config.yaml
model: "class-conditioned image flow-matching model"
conditioning: "class"
cond_dim: 128
targets: ["order"]
logit_normal_time: true
activation: "silu"
scale_shift_norm: true
init: "torch_default"
residual_init: "none"
lr: 0.0016
eps: 1e-08
epochs: 29.0
final_lr_fraction: 0.1
Rows from block 4, named by matrix and row number. Rows with one number belong to one attention dimension. Each number is 128 + 24 x the weight over its row's rms, rounded and kept within 0 to 255. All counts start at 0. Numbers have three digits each. After the name is the row's rms in percent of the matrix's.
# q: attention query (model.enc.1.2.attn.q.weight, 128x128), inputs 0-127
# k: attention key (model.enc.1.2.attn.k.weight, 128x128), inputs 0-127
q.10 108:166125118114127157105116118118136091114048135123124087125112121157129176104116156130124105179142087155154116109109167147149120133103125155146137138094145148153150149062128169164114128133117146113110146127165108144089118074133126121121132074123122131128138106123153113143121110156095165105149144147117127115142107128130178111104122097116158116130153132109150109182170134093120130102139
k.10 108:153138100123112161130161150125129107118081122143128092144127110218115141192116131148134137136135074145159157139035167115141079141107141156136095125120145119129166130126129136130119125128116124154117127131138129122104150090123112122129163078102141130132181095117124124131115114118147115105117102158114119143136121082156139142145116133117116118119124179134101139147140133079123122156109
q.11 120:141098133126148088118108119172128134130097113124133137138102168101149083139109126143170120114135090068156127142105116142150191194111122189154114120138111130128147159150151094111135142124146114095129140132137120094134088104137140125109174131130101149147135111107119131121079142120145128153133136139163133093106111149114116092079125132118149149151122190170146175124121127123106122104151
k.11 121:127105096136147075127089146150105119110117111123124130111128175139159096117128073128198114116147092104153159115115160115124174163122099177121129116134110160128120167184136092115131151145148123118132145144103140125112093105156138138121146138129108154169167156092106123105114131131105141146144112132159140085086124122163132083103130133127142164167136151141117180137139111116107140130155
q.12 087:112115130097115159103117122120135103145110141113123090128149119114132160122127123130125151163119165147152099107174176111158066119150149152161144133107128105100152133154135145092150156127188118120149150117170162096107124134130138132137126102135151092128128144126137113143194064126084139066105089164099144143134139115145144096125144095123157082133111143166116132123124123094143127136128
k.12 086:128119103138124158098114181086139120109102125165158101132137117113143107157110171107125110125122159154135176141175128118118092180082170102126140137109130088118164142127121162146122151103133106120128115135154182152128157129150155139174087125121152112158124121109137131143111080109091121123087085104113143132158136118164097099138088121097128122158131157132122121112143127095133124092167
q.13 098:124149154108087172158109130084122127158161129135122098096121125126155139080130127098134148123108158144120142106147143126116112113099096086102173131117126156124125133149143124133148121123130109141118123156125165122103178122124144154095136114111162137136161154154139107135158087105103132093101089127107174144125106138147119113092122155092116113092107085096077147121155111089182081133095
k.13 096:113134123131135210138147076084150136105131142124147131117129098147120123076133124135126130138115189147110140088128121116156149152116131075156155151107159114110104095113092137140102154066144135130149150166135159133146137119133109141119135147132117133079150115124109117116108085116133104112144144089125154140177109148151137124110124119120163117123133078124154116122079101109147139178099
q.14 095:123121117117151115096097190115121131096092142111126148172160140118110122127147107131097108155135118139143094106101143113181074143106140186127127162128135089096120104156128112159108125145119152139132114100155119081114096107090146123152112131140140120107128143135144139136120115158131163143168119141168106149125133090101141133192108097129147139164132108204121091133119132121102120110138
k.14 097:132119071129094115098108164160143147113093145145132152155131126111143148139116163119086094120167132147127123116113109121121121175102119158094162106125114096122135122128123115148144121146136161116078114107177122090112095092144112121143126139144134131152103093144123135181110121155131124168114135153141076122124119081127126122155084145087137144147106174148144088154176132132122158080159
q.15 107:084097087149090097169145101131136125139110116147107144134119128182126079132154133104139091123133132142120096131109125213115109083125138167139132125118160109111129125144099083169143167144120138151130160138140143164165142117125122130126098167137158109142123137142165184112113099098110113155150087108132131133099124142101092123120135123140145140136121101106139162086109146137106101103095
k.15 091:108078119145157145168147103123137088134109103127090139104124155150147101123139128114155117131137117152114152157123104166094160089120115137121077147141149111113182062112119095116120160121139089147157137195162141105136163150117140131122102132192114094159129135109155144125121119115131116130134103127139148104126105105105083083118120116133123104141122159114161151082111140111123145151146
q.16 097:081119104120105130114114148096109126107122123120122137127097134137093112135121109141168115103104123127126134145130191119131138127101117092119147126073097125113108127136141109122104168130103147119103140130086155141168135185156164129120103137144107100151137141111105142115125128150140112129114080091127139104145159124185129094101125102214141063122146099130160101122131142095150137166119
k.16 099:110114168133129151129096117115140130101126126129134140096132091154128121158146117095144138126123106095140132149205135143133079106123146124106131096133153125099093130110148133117129132152136132101084127054156158150123145174150159178156083108105107116150135132123159147119159128139154085103145132161106135125131145124161088102127119123145130133111134173117116118127172109096141059157118
q.17 119:124113096151116160124148109111155134094191130113136129130150131150121121128148129130110146170174137081130150115175128130126119080093126139133108131132124117154138136149101164112158113129067113139165113093145114151137155175108118147168110170114124142167092146138140174108132141145101093129099103118133120103084139133131140129107130150158093100112095115082135136109074117128145158113082
k.17 112:131119118154132173132113099146173125112192127094146148140153121142155128129121134142114138130153151120137127132174136105091127092119118130148106132127165074165141112179100147073179118122097125126156127106104109157129133167116102158162118176157116128135092152122172156135133158138102099127092099119109144120108131136065124150113124159133107093105115099117142099103093107149132120123115
q.18 094:135115106117140132143084103186139127118166117129130150098166165077162109119132157103096153124148151152103167135130165151124161110137110117160135121127139124108147146074120128093192107129126156111117149110131116131117141161146102123097154157139102145163125137094164105172134123139102109107132148123119117113137145133126107130074089130101105078104094131071157169122132113124137130155114
k.18 092:175107111107171117145069178144102107102141147101134141126137158091126084167155134126101140125092123149125147162141171147119175137140129112153077160113142120107130133127115148116167135109111126149116144154109115133131162156116137129153132140119104132113157167097132124115088103118107149086139107101135115121115126135064126181120118106152122096123150069121121148124140112115123145176091
q.19 109:086089098112102127123142137069136131131111137149150155131113157101193097143150122147106089147164146104156110097109121147130104160123154103125157112129101142116129126160124101116112158144138132143101122174111160122165113094095118139137140142132117151110147158134104130119125074135130109136127107145159141116111138186109086133150152150094118098194136151165118158109110156131150155120168
k.19 100:076115109091125148109125171131112140133117150149152166113134153104168083107159157115128106162113144126114128058146095120160113182109112137107145173159116115116151121156107104126095137153152129130127145150140172106133157103128133140143117137133154126123152134126113129122153104109168110141105121125119140080102123130131082119116130146132146088163124114184125191093147146123131146150181
q.20 108:122107111124120135103136085094114115138137141127130113129133091121143188119116157136153129170151120071157123111154097128139106148123123155125125099111086156123148120151111132129119138158091117142164091124143146172105085157121126144169124175109116143139126154103151160109128093145132097162090094202156134113103135146103114163118158138142158082119140165131128099142107144126150151090156
k.20 101:114146140156115150096146140147110142143139143114128129118137060167149143146123130138127112150133126104125135103131116107135088170085105131110123123144074084126117123200103103125139129105133119178152130145103134159077122203116134147122146167128117123145137175122131143128120100130144113121079124164114139132094155138138125164122134165103082099100113107168162116094131125147119121108161
q.21 099:158129094143136117131114141132129134104089137141144129114145179125122125097148086123128116130119145137132109139141164133097171089128124139184165116166138111168137147177135154106135121121113134141149140106085099099129155163128108080113132182144145119140156093119159114157135167120067132108117090083123094082143141157102133152092112109115103161115112142086142133132147125103107102104106
k.21 104:170116091136186129123113162096153120109096131125124104094134177112160137113150122148137171083178135103171144216177118131145093113140136139129144097160139117134136135156134111053135109126098137159108106127089134135145151099132101127154102153132120123131135113112153144142129154126121109126122116155133125117103107104078126134104132127125133134093124159099102101133163116129122111122105
q.22 092:107138093152101102145108135154122130123121118144141174123144161132140103194141127115116085099157128124136093138109055152110117110168149137140125128165134111133110127138177092171111149104131127105088114109137156163129104102115110112140178116160159136130103124172123153118136112099105110142137182115146113139128146117141100153125114133092107124176100109159133180096133163137113108114148
k.22 086:128111096122146145138099117132124126135125145122080184155152136102095105178130107130123140136140118154108125140145032123133152128121137150131109150132130119121147098114155100103099095114119154094109135157136123126140131105138160109122157130134166102136084090151134124093165135098133128145118135160132103104132119126138077099088105125114107136169099094151142204108109151140134161135163
q.23 114:132125143134148164131152130096176124087175104128109119156125122122105135088150122154097108137131116145131092097131149123115122090137130152121103117125172115189120148084139160125125151157069120106130150119151108156129165110150129123119111080149131128054103130149122157116116173174162132110161095116132098138100142113101122131125101136117140148136087088159128119145105112138154135094102
k.23 114:129132082168154159145161121132157135142111117143129124155138104119141113139161111145099114119126105177094096170098095096092100081113118136117084142123204115174150123134143145117141130154103110142139126142164100126134169126132122135149129100143152119133135111129125135137101140161129127087127082096143125129103145120041099100131092158107110111142101142135098132147088123136145152131113
q.24 090:134156124146147164147071129184117117098146104136127106132119130106105087164124105072058154116102126150144137132096112144097131174166129135129148153120171133129120119094129134178134102097160129127088136115146162115134155109146132135140130084130135102143109122167116140158131072135097130116126177127092145137138117137144139103156096119087105121132086089133106148125112111129125144137097
k.24 092:128124115129167175129125118159118092132165108137108141152167149091103099173152164134097150130108132185126147132112132117131167139119147136154055156112186131106135131063132141138127112113147102089122135156158157094159110107141107123130180101122146124122069107128143129130093138096130129110137133120072130133172120104114115093109109117127136119146100116134120150126126127104148141155133
q.25 094:145159089134084054148104160126121151104189144137140117137130139124145070117090101098169108117101124145123134135100100154098159110163097145110138114160152132149119148121101132127153136099149123140128127131044141126119087124143118104129134127142103127133157122153122119128117161115084159131108160069118114135159134096178132110123136115136142173126124153144117123137133129113147095128147
k.25 093:122145144136131120152152117097148123115100163140102137140119109115095119135118111141150145095131097123111140189138083140123149141146134130140115114140173153141149134129125109067184136126158111127115115111090113089177117127125132124133129155116149134120085072136138144123164168132123150150107159150117123122119121130115085050073132109176122137134107114089089154148136078136133146162131
q.26 106:177134118147154144134144121079150135150123123123122103109118115150149165117126151137106146139135109118154118152173095104090160105106131159119115132145100106188157132129166112118080134095140119124126129099108134148130165080138112137135087110106116136153120170136100139073111182151190109156132182123139103133098120182113110122136164156131116151121111128128121143120117109120133098151088
k.26 095:163111114145127135130132102128155144181119123097107092170144161128163142111141081131153133129145117110149127103103131114116125069122093119100111157141147141149120123154160134120085155116140151099127118095117117126107162080114071137114133134134144119162150175100093102105181177143106141119137157097151140108151123174100135127140163146126133110122129088136127143100071132101118140143090
q.27 130:163143123123146155128131151120136120142058140146115120152130070150137176123105146114102133109162128143151162113114144122081104126109150142113125157173141127152142106117074128143163119131116104138150124103158137130082123085109129131134112082109176092126090124130135103103164125124153150131126154149122131112173112076108165118136152121125101132117174168134106137148115170132132098170100
k.27 135:172128134121110134126155123106140115156072129128139111164098126106152173156102115130125123126160112139163153110060161134110080095118136136141110137145111111136167076127108133174148136139108100128148114126126116126129123089107103141118134126124137104144052162119126122158183129147138149119120111127101095117168122106117153103165163135132120136130138177129141115172064154151125131136133
q.28 090:116095154150114129159161077113121099129096101144157138101116162131100132140115146137151149097147187159113115189116155156175131128078142082134128120121133145106111106140156100172133111117115130138150139149162103147163138102091081123082178127120130109142122107118134131138149133086105106132109114146135138141130124117160127149102132177106126132123129139107182129109158163123089128109159
k.28 094:118099161160170122121130103160094112117118102109155148104147167160113146132123122116172117166089170141135115105120157141135149090138126120147158143124076128117141127115117140172069126111109128118161154149127112136128146131118112106083122100137097130109147109110129128115147107088097111135151171115131131116108115121201137177157157105128135159122150161098132089140115184120088106125148
q.29 121:121103127132122187111145091102101139127176128118154161087110172142121123140127138129110141196114188105104117126136134142158101100111162087148142126126120136114095104124100136133064110112108135147152137148126126162156128132123093117113110146121136108144146111070152113163148110123071104128162123122094121103153130135142134151139168145168120145116147090148153145116123163161114161146114
k.29 110:110115161119142168112151107164119140136139141120146126100118129109107153169152140115132138114152178106128092101162136143133093119092107101133184133137117124095122144152142147160118092094075133169111121121134150158129148155093107111150110145114138139114151160126146123172138119095097091150097134109084169113120109159111122181131139163133076092113141138096115137102183157121133138111113
q.30 073:106149147120168126065083155102129113113122129117144107120129115091111119092122176143149159155097108124092141137112152045174147162112098131121101154076139132128176155085167174098135098133115157100106117112138153067101135151139139152153116110107123155135112127131119115104142160129142141108137114106142133144132124129150164119122104138138154148132156117145130097143145116141156133142146
k.30 077:134154162129100143125126139113124161103144108142120121145110100153100131125118136127081124134130121088139105090128159132147103180138123117125155127112160133138080205113146142150166148138138158100102127104133117133103076083120115127142107124097151159097118107148104135131122109165103131111140119101141117156145142139153189152147147107132128135123122064177100091143154094120133141076102
q.31 113:110115163148134126122110147134118121182137128126105134094142135118108178114093082157129167107122104135147095133158121116153104105151114134075123115121117103127126124072147122114100141159152132165140129110094086107117118157131171097166107150117105117128133104126132118124104180190147127162143142131144121122144143101137176090175142134159150177112118120131133089152157103162115097156141
k.31 111:116138154159078096107130143146121135176145125114119129124119139150112136115115073121136124142099124137110088149121114126121140070128114131107097116112099129134128116103155153159091145171170136158132122111130069109096150165134155106132141115123128109116154119110122108128100145170108093154147144104170119116151144131148184130154155126143154146114106176111183087134183111148087144124150
q.32 104:083115144129120145138112124117124108166167126117129126130147135128145134134151126152154116102123183082079140080126114129151109152185132103136134133106109099083107110116129101108096128134140149178108151184068163102131113139112122118107116160118135133136136157168131114128162127112120084139151106138171149141103146123123110134123154147128162127175151158113086131113092191153117111142120
k.32 114:076095127136133144130123148120126150135163107157127136124125164143152096157119127138177132163091126102097113084165044127110172117141113107125152114148115149096128112104146110123083113141135156127118130164112172121167113119137142121091120146130146111132134133144095126077155128088132138159123157119136156165105136130138087134102130119135111188172120134156115107091094149118142152153128
q.33 086:155122096113147166119129117080118109132094124134157137112102157109183097110140118136182133107119096121212093135112125092141146144121128088140103130104077124166151107129064129129118139097136141146163105122146113128109102128175120169118087141118097114111157162081123139142119136111150160130136146151149131100141114163126098131149145113116167112138133125144105142142128123152126123173143
k.33 092:163098097095116133166120114130121145145113151103141142135106162114190157105142150142164117131106132113167110114173139143126146175143157117176124153130096147154136081177110102103154145144103092120176118126121143123120139106138117137120095133151109086110138142114156149133133136123109108113159115122092101063099112155072092111137117100141140103096152099150132150124110120131124097158144
q.34 109:101146164127139127127107099166127126120124100108114138102139136169124165129106148093116128159162145108093201086118089141062132123143142161151194139105158123121134139124155114112141093107146120140128100159119133135135156145118121106152133148118117132167125102121149118104170146130117123143129130141164162129137118126115120125131118147133087145150119060128090194103106142107115119117077
k.34 107:098149162128129116119137109105110093086112097181113115145068094138120110154109166132138134143125122120099153122127126149109154127104127119126171127127093118118109170120138137135112136101117115106105160111159176150150111101119125145116150151144136179162104143147127118087108115123157198143123181118095145187114109134177131176122156116117101158129121140129137105106079141109115125125117
q.35 110:133141097133091105136122127167139147140127149146104091138118147157079123144151140103133103100119145141122119179108122177110126104132149116126137089146133169144109128103118158117130155118180127131099151109136136127165110151112108083112112140115138143096192116134149140189130161148119131127119118147113091109142116117136103130147146120127106132124112171043102103167181089123127136128094
k.35 112:135155100117093113128128141122131164120115183143138119145126126116098130128126109167147112088104132170107122154132132114126159082142113095114154089157131148152104133109099171124110106116148150143096095131088134107169125147137108091097099120088155139143164143135115115159141175102133134140099115132114121111161123137169110150112110118133097148126144190083088065180146111125153137129128
q.36 107:117157148139151144146090134082127133108094155147110146141104107148103086128127122142095089123138138154105121163093085129114137138141140116108054152147159088130111149187105131087083151086128115117159130147109154092076153135148143172169103135133129148182125126123109148114111154130124099099079152139142090099157143117165117128134125151140132131156125124148142124129133102142130138116124
k.36 104:141124073142133153138100143126115179123121171114079132177125115127126129198146125127131103137130148113146061121166108135085130065122123117109108099173162117134169156122108111082107150133124085125120135084144126086122159170125131095162129109144113094123145129128117145124147131166148095121122135139117101095124150122115094132136143166141141138128103136164111123138163146120128119105148
q.37 075:169134120126171117135099106115156160083093157076111139118113161100088127120142110156109166106163136127189122134164085144116171123161161139155139096122100128166144176135102134109111122098131106090142090113143116132133141159139148132111145106094102133125122063099106121140138118130145098113163109111124146099154125154118149111163151149134114149129154092139090151134133126151156143117122
k.37 075:147174137123158143111101138114103150114106150137161169142102140109104148128111118117120146126107154157127111171174131113110130128147123127154097152113134120158135197113135154126109110133115137080126154099140145108151129097130127133114171139133110142155107099132141086122085127131095155113107179093103125132143114078171158142148155119147161145147205122116148112118105096161105088128103
q.38 107:109114169114165168128099122152130123132162125142154132148095162122118123141153066109149149087101149090105099118141157137123126159139074112136124138078116116101090107088143141144099121149092175150093144137097148118149086146130136114144116167124139147123139166139117115143114113098123115155147165106121150120142142144137114134140113163172108153157144181149091075149121138113120125158106
k.38 108:100132188088105133143112168136136143146165133139161127115138168131129119171140172154144124144129139125069121130147088131120170152117108142138115135089089134102132063118141103171113102093123157151127121147140123141125118125101110114080131095139121123099129094120126081180110112113090090134134168132141117121094101159164123116124143132136128151144097110102156144142129171154120146149097
q.39 115:159146144115132105097128087126153095139120124090118152121127145151093142096114160135082151197133123170119149089085095115181140107130086151129118122143115134111164117121103134122088143096142078111146103135172121133135122124138157127113131126123112129070119071122145113119111121139105139129136102113156121169141126130133148133164168121173159133135157129126170091128085150122141163118114
k.39 115:145133087142127108083104149144121096129163133096129135136153137129099142120127098126099137167114133131112166129154104083141108104141120131121150125132142156096118152107105136133131122127094157126135115094130097184119108085151149097139123127129139144161132158162098115091159090181064187141147125086135146144133100087130181111133157129142140177095132116155144087115124108146109108122123
q.40 102:166119094094112154096072129168124104146104129124114107123111141135157158126133148099156105128134151120133180133142117105106144123122136114178190135117099125118112134135137144111174133157146137148110127082110151132124110077100120117149141182118113151179135151124131156129115162161126154101135155168092124080111125148137116119102103141112099118135123087116136170104099174090147128114115
k.40 102:144148148118111121122129121119095129114088118119091096084105130165159156121119128100150064105136112103115160132124143126114171140150178108177129103116100118177106135136147117129103135121135135135137126128135105170107098101100098142113111156146112155164133124116138136079130128120138144103113186145141072167091086150136104124171142139119124135156130079149091152129144119092141132168116
q.41 104:125119140128160072134112093113130112111128145123142134147116146121119150160121178132164160113131098103156063115096076158160145099127089106143073101133167137137140133140085102146155126135129119136140123125140151098088105165128148124131175147099099138083140098129138138115138064137107085145147128139117145148081120128156139117100113102137140159114149161118109143156150129134093138152146
k.41 099:117120133107149117155123094118124120113145164133156138104111125120139156099133133139084138136186180177148123185079096143103163116142098109138097134124139137113133142202085112183158106126107102126151117144079131142118117125146109135135139185135114117162080138146133126112116082098133086127118148120104132111162093131123131121118139112109149119143151142130108128105126140137115122174089
q.42 086:135126114132145140104096086094163116125129121117159129128111092149113151144139100126155149118123128177101107123144078132144157164150090132082134115144064113122139137160129166131116098152095101134131123139117124109094113111127123119135110140121130186105174122140148103164100105104122084125127145110136103126092145124140165187135131142109126124104153100116098074140141169169147129079150
k.42 082:142172115139130110113144108149139144103106094174196114095109124147119130131131101151134109081142130129080109131087083094089109160138130134132098153103116098109091132135171124140129108108132118124153129139138116124116101138122121108104157136134153125131134083146155107141119118149108127140115201075164113131125120089156163166124120123106133159139092117161130114117128137186122120075136
q.43 089:101121151124069136132115068162132148120151137142109128159118124106104123126157072142100116118146142131100094105141096151120115119157116147119117150148167140147119151175140132119151110160091141164146151145127143104157141109099155100165182126130147145142139098167139149110159125176102111136137132117126130158105112139100157119088114155146114146169093187124093123160090133147115152103113
k.43 090:107145156162107145099142129124144164109131151124126138126129132131098104136132071145071167125152121112101140123137067103122163113106054129078135140162156143108143132099125151153089114139116132094126128122111101111139139132127134133114112103104147143139102084182066124134128149117166086147102161159148129147129127131151137120128124156131132155167122144163082110171131147144144138113150
q.44 098:093146153149111100115139134131086110091133103154164105113149122164111147124126118105129121162093153127123140125086181144130161163097124146142105148110136125104105135109107133202153114143102108132144106170107141154126140133193127134130153136124140138130076128123126111108109064084089106146091122121144134143136127094133146146107106110078118160138126170131132096140173130116134109100151
k.44 098:111132136150108073111131104136111100175141106114137105109128141100108136155125146120077157117099097133129163142108127142133115107093116132137111088097149135140072119153118129178145091094136098153130130104185158131133109147139107116137187114113105124159162099120144118141100087145141149145132139116086194168144133154138142143141101115103135116096111116094131173107103132143111151099119
q.45 103:113121160145172114134129147084100132161137130115130155079106111129126119119131152130127185104087135138155078104174123108172139127118128113132119115087123099121140097101170114124111132117168097146162115162124120135127159157126138146104109126129098086093148138103155130138097101118138092151152155087137143133138139114114121139137148117145161113087148099109168097138152084181136096161166
k.45 095:105107147119158121158133138103123123169139133131117150112133111113103144084106147129160142085080147174135105149143123176142115164145139122137163126116113115114149071164116081118124147136153093133175141146128132134102142163145113116099135142164138092094119149100176124129109138122112133118117105093136132092157132123112130084095150097149176137093124139107207124119170125144131104116138
q.46 112:082126113122155137152163114094115114120059152146141159111094121120123133092097170160108168155170166108159100135089111136120141112123141081118077125098128115174125143100120116133121137114070131152155115150106173156109122137133110119121136174092125146113105123125140141113137118115105087106138158147133161153134124120101137138140151107147115083101147173098122142115130138165112142126092
k.46 105:142105108137131093142091155091126177181102163117092157096122178125115127177086098143146173089147126148152103127159101169098137094119109128130138146130139133119153134178126113127136105113110103135149112147122151140130176114113136114113111139146162136139111138115103148134185105107135113138119139113109147100101100139080140090123133097134115138118149093133096201132132138137120153106121
q.47 096:133153084142124150121162134136146099130107132121180136134149137142155132136090148132204103169106110126140133159086115129102139086151100122125103151136091114113135119107072084131139107108099162136156081112134094120113128219131111101142117122106112150157120078135116174119139115119130110110139130126158154145109153118132093140147114142106126125103127156112157124120087147101108128130119
k.47 101:141122066106134148138122133134098105122121120125116150141131154154153089126125129115148131159161154129136130065116096126090122143107096163146136107137127145130114114143118109132145107105110119121159116135179172161150104098148119161131147170119114111152133149164151144145121106142068128103110042143087144108103106121133099153152118143130093113159151114070101139108153126114152146131158
q.48 100:115142168130128123147145159148137123136113104148093123117081133120120146127122139134149146108113124103113166140145162147080163146074079136103138135122134151142119123080140126156082099104118117149087124125103099136185140092117104099134109148135127119146147171128148134140119148112114048133130193091136147095158095139130164144133116131132110143098144095091140138129162156122121143113089
k.48 101:122137148139121112161112133140163127128112080141128089108123160116101161135137114122149170084093131134111145153083143153142182103102080131108158122121114146138115129110119128180113094086135159149105120162152122145168126113112098111109142124121155171129186141122157134146121140109073085133145135110144135135134114148195141138134128103118071132107101137091133113124167132150117123149102
q.49 090:146140144134138060139098117156105117169138128096153137142148169123172094138139115142164127094085144130094124104097107127185127120168117113111094144122082143102116110104082119126125137133144121131150137116131133079077109145154116136138108152113147152116151180103103102152148102097114160124131104129173120112087133140143117167113165092098142130150152082135101131110129127144131137139155
k.49 089:113101099111140127139115127135120119160112135154165141103105094122167152129144140124141107150106116125148123133112097127098115177172161135152127097137101137124075153097130129134101117122092092130139135137139144160141101113146161130084098182125115092101117194119135099119136155151109135138132139128084119124137153144116122148164114115112125153145130193106101064094090125121115153182135
q.50 092:093147184111149138172124140101162141120112127146105122111129136098117112143120133135090131165125129193091153143120152133120110102086101108094139148084155141102146142124153099101089140051121088127146105120131125153124177155137123123130095097140127152133134147131153084128090110103118120145173136068148145142158122160137106145141127166132132118131137142126146171142153099126125151119112
k.50 092:115132169143158156139101157101139119085147085153151088169123110130140104160154217159128124166127132164135122154132107126122121142091106139098188116117163144124191150107110110122114130088119114143093111147136121127146124118149141116106150090117159146131161152124128107175145129156085155119123100133143156129125110092154123106126135140124147126109107172135127130175141128145124147107106
q.51 120:148139160166122113135146060106098141129173123119114174146149099145130117144145070127133128138118102115125128138126149118117121112114127111156082109135101111137092166146179122165115146138068121109138131133136131132103152123128126122132134087129155119113105085117162134117137097115126084112193113075166136113112149141098153095123140150139153141162115068148125142134134160159145135097151
k.51 109:120133102122150204121134138136143116123156118104110137123136109156138111125142111109093168098121152125134118151138159089084133095116106149112135136091134097141086184145161117151096129138099135104132142120183175129136168085141121165131156065115101111174116105131138110136087121109131107129162152149142113137166164120147132107135153126122123154136109121091172143142117148136140149093158
q.52 101:142134084104131134103070134110113117094117129104131144156141134151118098133135171107112126126152142108135143138104124141143135107132129110139097134120169112149143160136106103103155133138122127127109145157111232098087147116125140147105143160109114128128113156129119156138101080127103098119116106185108121129093130078143126113107102132105125087102101194102101135132145110110116131136178
k.52 104:114125125130124110113160098143108125127128161136085116146132117091163122154117137135132067101170151127121111177151120151091143081153154108159125111130130130135139135134122087131148147111118133150115142073118097148112132157115110123093158131118104144143077081107114144130123092092181119135083169137125150161132106133123050123135145155115122121155135115112107174151163119140145101135094
q.53 082:145081129167082123148142145148131047145156082178106107137156131138114150110114153091126094152135136124134146141104172155118138109115114128118126143089157144108165090115136128139190163138123114143106149157173107137113141123068120135088171137141131107115134126145146131154123136132102120134129091139112123137135130115089109119146124125100128119121116164095170142134184104123086136122134
k.53 078:109100129138100077150130110143158093145130126126093117125149104106135114088135119127111112116132137150161128141110169206145131128109078115123120135133128111090154093138136116158130134108167124129132107132120126133107160130135111137130102083189137110124120139167134215159129154124150123147097080131135147150125115139069106110117115109104129096129112127091146134126139114094163176101132
q.54 087:149136113113141119127118136074117131122104145123157172100110129152150118132116160108108168140129100143148121149139083102103135135081083133100093136153164132134140099103103097120079124117094147147146114167149124152142139105128095150112101116096083151159148116153123127091081145128126135150125194119069159164129118117152122145151142133167140137108151169102157101147120122145117094113111
k.54 088:129135130136149078135164145119148106123119119134160119137096128161135111111082147156138123158197163128160108137125119133112122104114106131165101171136114082073161095154144109134166120120106140188166116123105087155118171149114119117129134117136121118102118081086133164125105132146081132138117169149147145118113104113092113142111122145133138128079125129114175151123179127131122130119116
q.55 107:094115117114172164142152131096116126129089142129148121132155164114146102119135144145183130109136157127128117142120146159097133135190181083135196114097085135132128148117099099109128135093138143150093131157096124144163109120127088116072120117112134121107141104144144108149143112079140177115154129142133173141142129122136102136147152119116123135114159179098092120163122144146121135134095
k.55 101:113134116099150127131107110086117163132125140134149148103109185126154098120141170153144128130109136177112119128175116115120104125143112104150166099148127143110164149118145128111102089128147143108130116157117184148188128137127121122083083094115124142103184134124146096145149140106104116146152088093125177095120106124091090137115131101137134144130161126120064169124112114117140110136114
q.56 106:153126126153113167115122131166081111168177146111119124126197141125125116094157079148125157140137126097153104111152158104156111078131122117144130098122115126132088094121122130139115153167117144137165145163142137128161142120111130103078158125113131082136134102148128124124149133135095096147146094143168151174114152133082127105133138139145150151136140183088119123108127109161123135144173
k.56 118:128136152144138151108144144161104087175176129091090143113173136122102107065087083132146146117119131113135132111140131095176155107128106145134146125159125155125105103141152130143108124131121137110136125095183164129130154115119137123059100099156120110139085083127084127129146153102123152136113121149118183142146128105106111121129141105135168172132104124102157112109128131133131131175130
q.57 103:126132187133175142121071177138136130152111159123102134119144145109070125119154070134112148120136141076159132119152181127131093125128155119132178128115142118098147126153151122101129120144154121171134151104106164079168131118076120096157150177116114114149132111105129134122122136092093103162122158150137154121144123129101122119141122161148114157110108140136113160100139120130103114151106
k.57 099:134140199131153133147097215118132122114155133142100150104176122088119140121124162132138126107113158129108103154145122165190153148121166117137142134167109126131136136134140111110111125115158083119138143134104134129122105120089089115083143127160109117115112131113112098113143188069096121158102143126123122155108111174134138117148121105119145153124108136120124115088161144103120099147117
q.58 082:092107133140093135122120155134116092150186082146142095137163122141130144129139123096135077089108120127081152140137156161160124149146150106111108154063147118093121100096176119138146175155153141152082170161117127121103154150110123131103136152153138098125116180142123152144134143124122120111136105109129096138145122089116114125128109122090121123109128129153150103094144070139109124156139
k.58 087:089097129121110172151159136140140113181145117155083118133147115108106117122145175135149103104099096122114107107105109180129109125126128128123135114114113128095173082108131143128102131152180147118107139161148137105113148171148129110145114105159144105081136138143153179156154101121179112121114076115098146145146160149137076115133120097126147092147105138113144107118154135087145128107126
q.59 114:102149141148128118161102101152105117143117130125098134134058167121204111104148150150146111117109089126137132144112088125107138136144084117114099155145173143158093101129119104143069102112106150135163115146128163120140129113123126087111140118142126119153136135156126142093116097146120133157135169108138133144067127124141129113055095122126157165125106164133130130140149129170118145117139
k.59 108:111104150148129180129128070103135130140121116127089101122148151164150163111168163119123143144170143088126123118119079113132161083122070125107121144142142114154159077142086106156114106098114145155140128146136138141149138140119110158131074103148089136102130107170096151111135126143155098121120144164129138148117099147139112145125127132113131166149165140111087114167119153154133105175128
q.60 093:154089155159102105134107144154147074130154069135100099137164127106114146140162121105104096131139127131129155154117178132141129119081109112095105157104163146111159135089168127132178163131155120127087131130138111114098155101086135122107159118163165140135113147135150135149114132127094116108111111145134120099145131145099152110147133129108115128111142120099179185103157104094089137125124
k.60 088:108108135155134122170141128167155077126107089143082093151144111125127147102127147126091112128135108131150177147107175166130149137108101115124117152129135149115165149118153144150124144119171138121088126136130108118087145119121104144140171104188117130133108123142113194155113142136113107111138109110125126153151128150136100115132089142098124075148097152124174120099160111112135196125124
q.61 095:144149083118078117130152137118098148145097140124139135106065115159196111133093194081134126134099117150144129124136087115070107126110125145118145163132126111151134120141093115149121103158116150148126115140158150145144128107138097117149138111130148113176129125173132133096096141122132176093105142133080117148134134134145144122108145085117101131091138139099155119107111145107140100081144
k.61 100:105133120160083087105185113117131097137119111149156098089125125191132129123126113126114102166169110117145166120064160139112128108132105132151117100141113092137078112092129111116121129117123167154159137138090129137138136142101135139144125156126115132129141089104169164130121143161179156141141137136137145144103118095116123151126111151112088107103069110106128124168177115155121122128117